From a checkpoint of a small sound classifier: arch jasper, 5800 steps.
Rows from block 2 of a small sound classifier, named by matrix and row number. Rows with one number belong to one channel. Each number is 500 + 50 x the weight over its row's rms, rounded and kept within 0 to 999. All counts start at 0. Numbers have three digits each.
After each channel's rows are labels from the 100 clips, of 14848, where the channel reaches its highest value: "strongest on" is what is common among them; "loudest band" is the band of the loudest frequency at the time of the peak. Only what is clearly more common there than usual is listed. The data: acted Russian speech (Dusha). In brackets: how many of the 100.
# convs0: first width-5 conv, stride 2 (model.blocks.2.convs.0.weight, 192x128x5, each kernel summed), inputs 0-127
# convs1: second width-5 conv (model.blocks.2.convs.1.weight, 192x192x5, transposed, each kernel summed), outputs 0-95

convs0.9:517583451388464508478524493524473479590463448409532450556474414424486531421535592473526511445587499508551490525537503517466455428500458550385523437474503534485468514578499440477530589555429499488645431464468565453557524453477529494465541528479485412554450520458526452509655449515505394503447555445488478548531481629514538481575521502494451493492493506480540459542465526467501561546482
convs1.9:415513516422473409475566462505575463551482479580518545517484528497485531520460518453398492528570480434509421478563481548532533533570511551543527531472588488392517538459466543521465502424531364430523468516555475440479531552491459447463582484460529523511481455518497478521498547603515506571
strongest on: emotion: angry (50)
loudest band: 500 to 1000 Hz (54)

convs0.88:475545474545586528517514459596491522475472466530523437425471495534518529554507471472541571393402535479516475409581457468582576476470531555551531492486532527409445512488514500493451544436455504497430526424461430574466538417509432477509463535551453450561437436492587500467469492541482412498547524374439413467504470463541445485452483563554474389400620434498523457487448524457470510537488
convs1.88:500472490473519456507525549433456469463498543496546628527448478450441529500554525489549526565573559567396459511430518542532507510551513506492590470552504450470492507444474503591531555453503449448472480560563391429468495515571446493490431548480399518475462577537523444505505522495475506564
strongest on: emotion: angry (54)
loudest band: 500 to 1000 Hz (58)

convs0.172:572541441521482530558480504554504417437532492511491611496550537479487522473462504470509650525509549471405479469512417481548550484585545470489482352548537431429463564488512564437566538477543606501507531574485586474488457549508536478523506438489424522488615600587559522482579477537438462507546446438508448484499434550455554439462537479504511529473511550533524488577518455523441444419524
convs1.172:466506580417454471451509503642503441579490444505507376550536532429493468492472455480557444529486542469460449500448403499453546591575529541539473450575503513568445527509375446490466590546571503528541467517471561463487564539490565516445458459667524510457554576476401520461488500480496514502
strongest on: emotion: positive (41); emotion: angry (40)
loudest band: 500 to 1000 Hz (68)

convs0.38:469550463480477471507471448604573523526436493584455401485476535502442383517547529483529474432463484434425475483448462455534503517576533574518500476539524473474488429561565461506516388424508497570498499494520426455456497519527415524567449510537545516434527418537448478583508574486531489526500398470389408461478501520501604451479452469443525408384497553484417559542478530484561494580479
convs1.38:533545527503418565436600411507472493466539399534459477466540499556588455532524443524559497517522434504480467444421464450613506547532486516528525540517575418481495503501525602551504451580509537528501438522484421500452428532495463541505485461427529513474472468499474449475360462512547594479
strongest on: emotion: positive (56)
loudest band: 500 to 1000 Hz (66)

convs0.143:664533586495464520472512464513537404408487497584499541458518575502468468523503531464412480507422427421535442440462472519463510545494474480376447498485489468522464551418484480491540456554436491470503546477535519370483451523519539523492504526489485469530439556520514496520604555583510453494441444495569533527539390487484449545554473517564445528469415480554555553537414410550415502459576
convs1.143:420469532552369485457546423500489501462485434451457449515450436462512548551536442501581512562488466489483460513545452529564471500467555508477520450574441586469422563486494514519462543548472433496574510527493610398483505481561495511473498543446516433463480504588441542511566554451534458566
strongest on: emotion: angry (61)
loudest band: 500 to 1000 Hz (64)

convs0.36:507509543505451469552420497491529481551455499382585578529434479528491505457471570450567448524472442454482551531476488485517417427522411386531503467599492566451496477521548552529514487488509561440473522572520439495473525431504414568641466422559467422461502518523498510537522465640459546512497391424565476444513532493509419521517538573463512549440450462426439531446466518538520520551548
convs1.36:492468524634428498500539557589579474468501444519529461506426582519459472482491589487562436584498422500564568677507427450460457527520531507405527532526545412531466498460489494454453487481454477507555390506466498539525398481483457524548598531615541584533519504593491469537476512440450610459
strongest on: emotion: positive (43); emotion: angry (39)
loudest band: 500 to 1000 Hz (88)

convs0.86:522503545497501528552530444417486564490503446467545493457595574519589453481462550558508474513570507433558475396495446469483425504493416480512536433496449428433523432519554461573528479486628595557478564554446433555585450552569422459540537512430486561446536479497486505560560538431451498482474527493470441597514464500448452582500467462484489553373512451475470566492526516418506512446583
convs1.86:507531480468512527535507440424481537538536565477502617471445523478551456492512561439481528548568463486448520440553514522570473463534512519573544558497437533495460486583544461490511503541552569532524540543503493536551489527485434560422428589550552458560610582558442493580563464508515434509
strongest on: emotion: angry (56)
loudest band: 500 to 1000 Hz (67)

convs0.108:511475511511485555416497503521549498509444397525462569531453516609458449401514572519415513515480502480468551458458437541504454423523523482525476560474573535491507483485408479517390529496556545463525424450513432482456495535437474486551570476561523476460468479477572559556516551509458525434578512382606442462467468511489559469483473499503542530448653507420575378493486446437561430534474
convs1.108:522529640479500513589600476525516477412537470510455480448515563425491459512508450577514452545430566515533528519423463447439486493560625430501523504514568490546537436470518485541558441496551437536456379500444530547485496544509434545481448509421518516459496596422496478506534500518451488556
strongest on: emotion: positive (49)
loudest band: 500 to 1000 Hz (65)

convs0.79:431462493551490470511554502528582585462623440442501409545534472431530464545451535583435432466523423493472500378522526529439417458545484514553480473591529471492555436469462545518522462449562579431553440511556478520543447436545498421538507511598559425540530514489523437491459439509483504465516496506483492453592540471532457483486449514520425463569462497528526406411571588582546508534421
convs1.79:553506388399527532511476482545530498544482508505517581414498484492531541510528470387489502516590628452463529522510565552399475393494525541421498402433494575461511514499550431450492422566571481437554502455437578513482509511466477505483521468537538462413505494486543451493456596455571499564
strongest on: emotion: positive (43); emotion: angry (41)
loudest band: 500 to 1000 Hz (64)

convs0.100:575513543453523492545468458554556474464533638553445413514417485547461469583498477469547578507582444439489407541440437432472449470516428478551473539480543486458527498452542387510496479496477577508594467436451396391472558459515539540493573519445442450543463524465648460504521488449563481474477478506599535508513474498442509472437530520506428507468459517485483469551474549464527615480464
convs1.100:502556524486463468379578602476484569499502465457551469557484520490513525527572564415494411543485553491535535424524471519507475569470472470500532365487464530403564486431314482534426459514529499493515511482516549408519529502455431612434451536538558498541571448497450405519496531435591523590
strongest on: emotion: positive (39)
loudest band: 500 to 1000 Hz (55)

convs0.25:463579515444344536394578446553503502480514502479451463466537457589454408587530570461435583444478373489504489451547472597540513504533449462505586483494472448418469485490450561556519528519538470473459573488512435527513469517496473524519505457473593412474460552561549444505467534492463572460459494499492538411476525527463542500546555468393601446486575527489465458510463504401459547484480
convs1.25:545492525520513473549564517412509497467557465575516598524405517445487427560503567431427439428447498438505591439570504432445461470585369523501490557489462456459534454514479496449477493487504604460507560472440464503533479566498509391580458522522490570583587519473490581498484433484452523456
strongest on: emotion: positive (48); emotion: angry (40)
loudest band: 500 to 1000 Hz (75)