{"dataset": "acted Russian speech (Dusha)", "input": "waveform_16khz", "num_classes": 4, "arch": "jasper", "norm": "batchnorm", "mixing": "cutmix", "residual_init": "zero_last", "optimizer": "soap", "beta2": 0.99, "shampoo_beta": 0.99, "merge_dims": true, "one_sided": false, "adamw_lr_other_params": 0.002, "cautious_weight_decay": true, "weight_decay": 0.09}
Rows from block 9, named by matrix and row number. Rows with one number belong to one channel. Each number is 200 + 30 x the weight over the matrix's rms, rounded and kept within 0 to 999. All counts start at 0.
# convs0: first width-5 conv (model.blocks.9.convs.0.weight, 288x288x5), inputs 96-127, a 5 kernel for each
# convs1: second width-5 conv (model.blocks.9.convs.1.weight, 288x288x5, transposed), outputs 96-127, a 5 kernel for each
convs0.103,166,191,184,192,203,247,193,173,161,178,215,181,181,255,249,179,205,178,173,150,232,153,179,154,182,139,231,221,230,184,220,193,224,166,203,243,174,207,210,146,246,163,186,203,188,156,156,235,191,273,209,179,225,221,213,157,207,191,160,205,201,202,183,200,174,165,186,196,241,171,194,214,193,167,217,208,228,275,230,197,175,67,221,180,186,212,164,230,275,221,150,155,222,228,187,219,236,213,219,172,171,178,166,248,184,187,200,198,147,257,145,258,184,184,183,213,164,212,214,161,205,151,232,229,185,163,128,244,150,218,159,218,172,213,197,254,274,206,187,199,153,169,254,227,235,175,236,206,207,176,167,278,167,148,124,162,227,226,165,199
convs1.103,151,205,192,181,157,196,198,214,197,214,232,228,202,233,232,291,205,164,187,172,222,206,182,175,200,177,224,243,190,207,207,190,238,192,200,159,218,147,157,224,237,165,156,168,202,212,172,179,180,180,193,177,215,221,204,193,152,192,227,223,165,174,198,166,231,254,201,229,195,175,224,196,215,169,225,194,250,205,199,237,201,192,196,197,272,203,265,243,215,209,221,240,225,226,219,150,198,205,155,170,221,153,174,217,209,155,189,236,221,183,204,172,198,270,179,217,181,186,189,262,204,219,167,199,147,238,149,187,155,176,167,196,160,216,181,217,174,220,215,237,186,163,201,196,159,211,169,203,208,221,172,244,201,186,227,209,231,172,222,186
convs0.104,295,187,221,151,196,156,219,164,226,177,159,265,191,183,192,206,196,224,224,178,203,217,209,146,285,170,210,268,216,213,196,202,217,178,258,218,197,178,159,228,160,228,195,198,216,193,165,196,192,212,188,213,165,163,198,190,201,209,185,212,179,188,160,182,237,229,221,155,167,209,172,245,184,174,153,158,227,194,230,213,208,219,206,173,214,185,227,217,226,204,186,200,169,176,189,198,240,216,185,179,209,199,256,230,188,204,184,243,161,204,160,190,189,212,188,248,271,195,193,152,181,169,205,239,264,227,218,259,205,180,203,208,237,212,221,203,219,175,203,258,217,195,212,164,209,211,233,173,184,129,231,205,189,190,217,234,250,128,208,193
convs1.104,221,199,208,204,228,202,182,244,178,181,214,201,196,218,189,171,257,216,255,229,145,225,206,169,188,206,215,160,155,197,216,271,178,167,180,222,191,228,217,216,231,236,229,164,214,215,178,182,217,210,202,230,146,215,191,217,194,192,151,178,169,204,177,225,258,208,169,236,239,263,161,222,199,151,190,214,161,234,155,156,150,175,195,180,204,173,202,200,192,150,193,195,163,224,164,239,215,206,192,204,194,228,199,246,229,147,213,211,215,200,250,212,230,196,204,213,208,253,190,159,219,212,207,215,198,193,179,136,221,238,202,242,225,228,157,213,215,188,185,160,199,189,220,214,189,237,185,216,213,193,186,220,241,183,227,210,212,203,189,195
convs0.105,224,254,204,167,129,152,230,184,218,179,169,196,216,183,194,164,185,206,171,225,198,206,186,223,185,222,199,234,161,226,232,187,226,174,220,195,268,206,163,159,211,167,174,189,177,216,199,245,183,213,238,184,179,124,119,218,154,168,187,171,151,248,224,178,172,159,266,194,209,180,203,215,212,221,125,135,206,148,201,209,232,248,217,139,217,225,183,227,186,189,219,170,250,193,228,225,163,240,277,242,205,189,185,170,153,162,196,239,236,226,187,163,151,187,180,238,169,187,218,199,202,188,254,188,199,176,216,182,186,242,206,239,203,194,169,223,191,185,124,230,255,208,223,169,171,180,184,135,210,239,241,187,248,220,252,288,204,212,187,221
convs1.105,138,183,183,188,197,205,184,161,260,172,218,197,176,166,256,199,176,210,145,155,193,165,197,160,190,163,196,185,234,236,168,184,186,205,152,178,206,201,243,248,216,182,179,215,192,189,228,165,224,195,149,195,182,162,209,182,208,166,268,261,185,206,194,185,215,221,209,187,182,259,169,214,152,222,170,124,201,160,178,186,260,203,233,209,226,193,211,229,159,177,199,194,194,232,209,191,250,228,230,190,145,190,177,173,191,171,140,178,259,158,162,270,184,217,216,197,160,180,217,221,243,157,194,239,226,198,243,157,196,194,179,203,206,218,233,203,229,262,235,246,174,246,241,214,251,213,186,261,198,223,181,203,197,208,196,174,193,199,247,185
convs0.106,164,186,167,187,188,198,157,180,226,196,171,223,206,192,179,190,217,163,179,210,232,192,188,192,205,192,208,206,214,151,167,197,223,185,145,249,196,165,215,204,251,171,151,157,226,179,192,203,207,212,235,198,247,229,209,242,157,177,227,163,174,171,204,220,197,264,150,216,161,215,189,197,164,214,190,234,198,170,245,232,213,232,221,172,198,188,213,205,201,236,183,162,232,195,220,249,296,172,182,178,204,170,218,202,220,248,206,188,232,148,214,205,199,224,232,246,227,204,177,207,202,236,201,169,173,148,202,247,169,125,159,212,157,197,183,212,220,200,120,123,197,177,198,241,179,186,212,213,210,169,209,172,234,210,187,207,213,232,209,197
convs1.106,168,196,151,220,170,211,233,158,256,187,170,185,212,229,219,188,196,222,236,169,215,205,197,171,178,196,186,211,165,176,197,181,212,188,214,184,177,163,206,169,177,156,181,188,204,201,200,209,235,190,156,210,204,257,227,167,206,192,159,229,224,191,216,219,191,231,253,180,201,165,262,186,212,207,227,248,224,200,228,205,194,235,193,197,221,194,190,207,210,193,241,226,215,163,117,128,190,209,192,190,223,225,189,235,221,213,194,153,212,275,182,239,187,177,205,201,199,181,214,173,183,214,193,176,216,155,137,245,189,165,224,196,155,212,207,176,228,200,166,189,195,197,154,119,228,165,203,149,231,146,185,198,239,187,195,198,201,193,214,192