{
  "input": "waveform_16khz",
  "kernel_size": 5,
  "wave_strides": [10, 4, 4],
  "widths": [128, 192, 288],
  "loss": "cross_entropy",
  "residual_init": "zero_last",
  "optimizer": "soap",
  "beta1": 0.95,
  "grad_clip": 1.0,
  "cautious_weight_decay": true,
  "epochs": 85.5,
  "lr_schedule": "linear",
  "final_lr_fraction": 0
}
Rows from block 7 of a small sound classifier, named by matrix and row number. Rows with one number belong to one channel. Each number is 500 + 25 x the weight over its row's rms, rounded and kept within 0 to 999. All counts start at 0. Numbers have three digits each.
After each channel's rows are labels from the 100 clips, of 14848, where the channel reaches its highest value: "responds to" is what is common among them; "loudest" is the band of the loudest frequency at the time of the peak. Only what is clearly more common there than usual is listed. The data: acted Russian speech (Dusha).
# convs0: first width-5 conv, stride 2 (model.blocks.7.convs.0.weight, 288x192x5, each kernel summed), inputs 128-191
# convs1: second width-5 conv (model.blocks.7.convs.1.weight, 288x288x5, transposed, each kernel summed), outputs 116-173

convs0.254:458503492512505502492493449501452503510502523492530464541534509469507514520445544490482506478579491537480486515484493480498440462457532482467485483444490444480517502483494532497508500489485466
convs1.254:513519518526492493489514524510559501510454510473509481493488488497483468515506536523488565484501489484501454510505503519480469453498497472516527485523504530511509522487440500
responds to: emotion: angry
loudest: 500 to 1000 Hz

convs0.144:500481505514492490496530467559508524498476523522481480522497502515542439502477518516464486528470478517474475500546465472517498483538498513513494505469494516560487469485501505483519514518486494
convs1.144:534503514510463502499555499490453489537440522503494505513528479507518517494484496509484532495527514497471534518527551489475508501478511469495450504498488511476532490469509511
responds to: emotion: angry
loudest: 500 to 1000 Hz

convs0.280:505489494554522503490511523497480469507487494505472520503493475521403491471546503549506483471495491523507506517511490518508493514527477503440500473506509501493461520506483503520444496571521504
convs1.280:484500526499514484532496519502488524527519499481495483508519494536500484528495502498491537465503481474508480463494513455528556497504551516552497533499509502513475489495514466
responds to: emotion: positive; emotion: angry
loudest: 500 to 1000 Hz

convs0.130:496458493535512469495525510487462516515490560497477514469501482514478536493491478465481500494524481465506499506533474473493475505484571463522528497510525496474493498514457466489511480476504498
convs1.130:517463509503443534458542491510512529500489497526521480536465502494530544496504503476525511458467497481505466472488481452515505516540503518482531507479477498475506472516536489
responds to: emotion: positive
loudest: 500 to 1000 Hz

convs0.262:478491481486500476507477490488490525539469519529527505509521454531483517475546497557551567478517518506508515499486501471517460505478498492505524506512504508550539501471440505502491472457502522
convs1.262:494533490496519457521479502502499477500516473509462513510490502491527505521508495544493561505493494482474471490528463456472497456475507504519532475526506478516535517474492556
responds to: emotion: angry
loudest: 500 to 1000 Hz

convs0.255:520477514487498525519491528520521495464483441526526456544507517526529499461490475497477535513537475526476558520546504494483477518466474531504517501467530435506494475503463513494485492457514482
convs1.255:457568475447475526507553494522490469519506476504481530500509504503551502487487529486453530481471510532462529458480484493519514460518487507500497504487466495490461484497481501
responds to: emotion: angry
loudest: 500 to 1000 Hz

convs0.25:516490500485496511511498507533516486499481501504487490536521503525495483487510501564512534498484500521496511448457488470558470485540461479459470550536540526483530455480492535544512477488525480
convs1.25:512532528512482552533517548534491480503505520490517515491489480509487527518466522511504477577511499502494524495515512550500479502504480479506503466541513561526488518514514492
responds to: emotion: angry
loudest: 500 to 1000 Hz

convs0.275:491509514503527533479512464496480469494518485524553512495529481460494515511524464489512513490495544505560526532513476531453500485527497514498478490485526481499484502493517475478460497481449484
convs1.275:512498494465478502494498518530540493503504515483495474499518490502490472516522493519496490501497535468491515506491529470511534489506510514484481480517485470485514550493521530
responds to: emotion: angry; emotion: positive
loudest: 500 to 1000 Hz

convs0.133:476468512495521526533506505518483468512535472541484540472555505505495499540506494511528527542559517487484544473510503497491510493480541544488517514495463494487521502526486548462476480483500580
convs1.133:462496496504519471500537513494533524508499523495495489501515509480550483515533524513504547499519462516520477491454505464524463477527474505493497501542533481497452508506476473
responds to: emotion: angry
loudest: 500 to 1000 Hz

convs0.101:501550498533475522473479502510470527518483512505475461501493498509512518452501510481489525522474525483518507503492496464453505476535490490520495467510479506531517483473561480507501470465520507
convs1.101:514547494505510475555500482507497498506460491478469514500463507513512480522494495510487452474474501527497524507538514502543486549510546527493461497513476545544492488506501481
responds to: emotion: positive
loudest: 500 to 1000 Hz

convs0.9:493541477468503519466490541453528491532504540496509505508477488524472490465471548519494463511474529558455526480503477523515505482516564498543500513491540494517477539507458470463498489472472500
convs1.9:478490506518500546525466500496501496500495495503495500497470486533462489478550519454438515463468484487527515480514480468513479502519509526514487492447507500492511510505473467
responds to: emotion: positive; emotion: angry
loudest: 500 to 1000 Hz

convs0.117:465517511491501487497486481501477474519454536551531493533484497511498465552501537475478491462504498568488469484558499463520501465535510529450504500494525481512468484495488513463495510536510500
convs1.117:514497503508497508493512497534508507490495478455496494483482506457460462487516470476477479513544539482503475475534504498460486492496521540500492512457473518486500501510548507
responds to: emotion: positive; emotion: angry
loudest: 500 to 1000 Hz

convs0.14:535514490517507512502545498520522487474516488531483504515514495515507490461513497473517497515495506487489510471457524494498481495508481527462510499515461499530503521486494489481493536518540554
convs1.14:508526516492522500463496500496499506513509537526477523483467519503477521539542516519542526503477481479467488556523492516505485513534494485510512495493493473541481487472533515
responds to: emotion: angry
loudest: 500 to 1000 Hz

convs0.129:526493543498511480502525521486451522485449520520538521518478494474488493440507510514485500499507479492525526519510502473508506484483516446480489462469540501483531494517522488528450451477487515
convs1.129:462489497551480486475494475446502491508482451498514513452498465534456531499530476480504509470513482514518510494478463535470487497518455492516501496551501484517466497486513515
responds to: emotion: angry
loudest: 500 to 1000 Hz

convs0.147:537476441508514507494494500479497519466512492550506460479443498525496499501534547462525520526471530497523477514493489462468531507477518467521458484534515491496452534504539519530505457435483482
convs1.147:466456489500514475503474488521501515531531474537476515484539504503492495458460473498492511510465534528501510484542529468492479502502476473518494460477508516489490488515539490
responds to: emotion: positive
loudest: 500 to 1000 Hz

convs0.251:518523518481502445482479468465523472486498472521503513483566493490482503488513511477536507530492505547489492473449469490511526463521493422502515445488487517476531537531492483516475515493518483
convs1.251:520519476453503494515514478551485473502471493485553488515514540523516461503500468492471482461471441484490491502528542511479504477497481499485532508499490487469505510479504493
responds to: emotion: angry
loudest: 500 to 1000 Hz