python train.py --model="sound classifier" --dataset="acted Russian speech (Dusha)" --train_examples=26041 --input="waveform_16khz" --targets=["emotion"] --num_classes=4 --arch="jasper" --norm="batchnorm" --hidden_act="relu" --depths=[2, 5, 5] --kernel_size=5 --wave_channels=96 --wave_strides=[10, 4, 4] --widths=[128, 192, 288] --mixing="cutmix" --loss="cross_entropy" --init="xavier_uniform" --residual_init="zero_last" --optimizer="soap" --beta2=0.99 --learning_rate=0.0027 --beta1=0.95 --shampoo_beta=0.99 --eps=1e-08 --precondition_frequency=32 --max_precond_dim=1024 --merge_dims=true --one_sided=false --adamw_lr_other_params=0.002 --max_grad_norm=1.0 --cautious_weight_decay=true --max_steps=5800 --batch_size=384 --epochs=85.5 --lr_schedule="linear" --final_lr_fraction=0 --warmup_steps=290 --weight_decay=0.09 --adamw_weight_decay_other_params=0.01
Rows from block 6 of a small sound classifier, named by matrix and row number. Rows with one number belong to one channel. Each number is 128 + 24 x the weight over its row's rms, rounded and kept within 0 to 255. All counts start at 0. Numbers have three digits each.
After each channel's rows are labels from the 100 clips, of 14848, where the channel reaches its highest value: "strongest on" is what is common among them. Only what is clearly more common there than usual is listed. The data: acted Russian speech (Dusha).
# convs0: first width-5 conv (model.blocks.6.convs.0.weight, 192x192x5, each kernel summed), inputs 96-191
# convs1: second width-5 conv (model.blocks.6.convs.1.weight, 192x192x5, transposed, each kernel summed), outputs 96-191

convs0.3:099120131107110089106089127098148076100124101110139104121131138148108173167110087141144123116088122120124120079104082116165096093086130098131158107080125165104163119110158121152099137119092107110134094115106117121128124092100133124110159110128088124132145122146110130100110142113094114149
convs1.3:145115156139105135159183124137121150117089149149113118070160127099130105128110106136127133148134123160148121116110160156113141150177123104139163133142088185110102108129170120154091100135162151131107102138142132105152173113080097100130095128107130129120118142130138126162133131156182091170
strongest on: emotion: angry

convs0.133:134080148176132136121079114096123137171140130148149164106139120127115129154107090110139128086120117155147136142152085138180136113154146122121130147109165135149103159108133126105136154153136119155110114166124124098168152163135174154101138178103130131105090140142108130112049132119140090147
convs1.133:167139108110124145151114140136121073115134117156142125185118167152134087154055098123148160116164145125132128131090117100130107127114125164134127114087128167102144090117102150109067152118152120089172136087124149123107107153079098128129120129131149125121177132120100147117145138146095163099
strongest on: emotion: angry

convs0.135:115130119127071072107125142142107156184123082137134136126117097122121104109101134144090155141126119149136157123123133096138120104086140148074109111148147136138125124152116163175126127123104126116136120109086113121136063142134104142115093127086131114109153165105081132110113142172120119158
convs1.135:115120131111123144120139113131119163120193184118128128166118074113135130096106161110130153115090118129132170144122092085111155122149129154163103115117100181134158136104133129186122130147116182139147120119114110113140102158153103132109119156140151140140157145087143141146182124147106162122
strongest on: emotion: angry

convs0.16:130094143144126130118089136154110138104101158102105142116116081110084107094130112121162127143100167132127116140135162139118119110111096169180074119138102163127109097103116147117103113143165099082144144188106140147141126099140096089092114151168087094159118104128212167112125084125129080143
convs1.16:084130088166123129133140129174133200115139099087086090109137132134104179105176130131123121103144141105132088122114140133115144164103131108135121129103143074135122131118117149132190145142076120139131139109119167121081172126127109132104122099110141117164126116127117167125131126121099125135
strongest on: emotion: angry; emotion: positive

convs0.118:133158152089126105115133132108114090108104097075139169121148048138151145134071108119111129150195132121130129127121151105172108089152165110123145153132133109142097128141100140124153105079167120112148134138138121139134091109125133116138141138098138081156114111104155150146131117137080139141
convs1.118:175084178183131169175091157123127141163128167109141188128107094110129117144114174103142147149154125097129134126142158122153159178145116122143137140137094144095106168119115104119132161129154093132109124141120110171126102148139071061190153133130131143135172118089114138104151103148107119141
strongest on: emotion: angry

convs0.154:105105125143138114130066116122152088154113108098118137114182128131108120138096120158138139147139155102149082175118084140113104125113088126125105155160120138177136153103154130104152131132110103127162134128136119138125126122161096102079104138137132090111147096144107114142091125129196156147
convs1.154:153084174098151115108130139112144116147123117127182172083154152150121162127112158079105138126117163136137165112141119116149140129147123119123140115150133129117135128103116132108118127154153117102144150128115167173145135172143140128134165138114149132176111128128145127115153103161107111110
strongest on: emotion: angry

convs0.125:159133095140122132139132179136146094153134125133168127115147185131131161153120137107095167153125115133113091158156141122120122157144182084118141111114125128135128118160163113146089141112095150107126148058131164105131119128171166115170123103135123164133129165132115117127099174122123125143
convs1.125:133096119143135131100101095146122060152129121093135171135141135123131114091123145165158119109104121093151149114122106150126111088107155168147129139123127161138143113094110109147105112137100151122165149146150126106123118190095185126135124143103190136088140155154165123093137112136144107106
strongest on: emotion: angry

convs0.28:123140131119129110143089124082129102103104160098146157125125138094098116094120085144122115128136122087144133125129126096125140111101106154121118103157116111144093095163127145123116096133133112107148110128165116134128128124069146130157123162127132110152183120119126141101156135123142141094
convs1.28:150133130113098133131139129130129088103112076154129114151130144152137159114156129109158151118147125140111092159119139084091169122069197123105153135145104114150148128129116114113157140126128173126126117136129129104149086105108135130130120119121118139115089133138136121142133174118111110121
strongest on: emotion: angry

convs0.48:102095102143106104146089125110118110136131161150126120136134131110124163128087140150125105089121133118116133106119118137112087122143119150121146137152145166093121116137115090124121103178145101124121113099132078136148114131111063153106142121134081103124140108099122139130136127199148124116
convs1.48:160107097152117165117154103131137101138097128125102114130141121120106128111104103153131132125140094165152105131144175103103099102132111142111113154146107109123123179162154140150173159098143153135065108114137154142125114078142139143080093115121131137071095166151114123124161097122109150113
strongest on: emotion: angry

convs0.101:146127119141101139124119094118118130161109106126132168131110097119105117141073128129093154159110145128117148133127136111140144134174159090084164115117096105103143099122126139188090116159176112125100093122130113089104167145099099170134110132156129137101175150161102115135079116080110159107
convs1.101:102146140156082144127180154103116144157130084147106131134115108113163149131075104132106168116072149117106098094143150090072123100126156107126163118132147115129184126138186118125103148122112136137151136107146137128117147166159110127118116127125135131163110119127124120118096116102162101113
strongest on: emotion: angry; emotion: positive

convs0.189:114141122112144119098127140130145143138125068146164039098086137132151131125099096115130158131117101132095152128125144149130124126103159114120185103116197125141131140124147124146128137135128187167114129134154169088157087109114108140130125120137126140128108151127125055126134119159125107124
convs1.189:148140140094131133108149109104110150137140128101111101119135116148143101133133123150151148101154112112119163127138157096078131158109107113112114088136110105106074139087129133201120132147119112140103113085146113129136135127107144131137172105109106118117048137107124127112153149125188148118
strongest on: emotion: angry; emotion: positive

convs0.31:152097094108112135134180103168114163128128134137137145125134122094129080131129130101118152113114126107147087108100109126144189117090111125081124156093138088123121091144143111114119146147113149164159114125111135150095111103124089090106118137152149123120176123166128106105137143125138128101
convs1.31:088104181107080111134101157119101125101115105140116133160090152159127155131119155152138137099090103132141120168096121100119123139127124147134072099122103155124177114106132138154160115161076118139144142132126116100138110156123141121139102123118118143131169127107110163095182137111098132137
strongest on: emotion: angry

convs0.13:152131106118118077125154083161135095140110116146121139126103137119161182119111101129084102101106119115139141081121078122144103093138118167147134132084110130097136145101121141115174075144141137141103110121129103144137118121133122137119142159166117105127104204148130112121157130125098115123
convs1.13:117158103091097130102091124133115107113142111150125092143113140140157084067112125136166109136142139163079088107174092151128114181151145094137095131138143161128131108116137108132104128159100154083103132122151114149129102175104162123136105137127094118123175100121102124102109126093129124091
strongest on: emotion: positive; emotion: angry

convs0.149:140124107137064142062114130176108122094121106108093109098121109097192130138098096184140166113139108105100111158138147099155094096168158170131123127147124148186111156146159128185079113131135139133122136143142112137113163127113086160111117164132157102108121128146090114157124169131119103122
convs1.149:126149158151098177139127113146124113112120103165107083124128107106156156132104122148145110127153156140099162116146178138148143161068097108100100120132177155128125096161104153136155135139092119125101144139143108154131155115127170150180135116125156118107122112113145116121152077127174140072
strongest on: emotion: positive; emotion: angry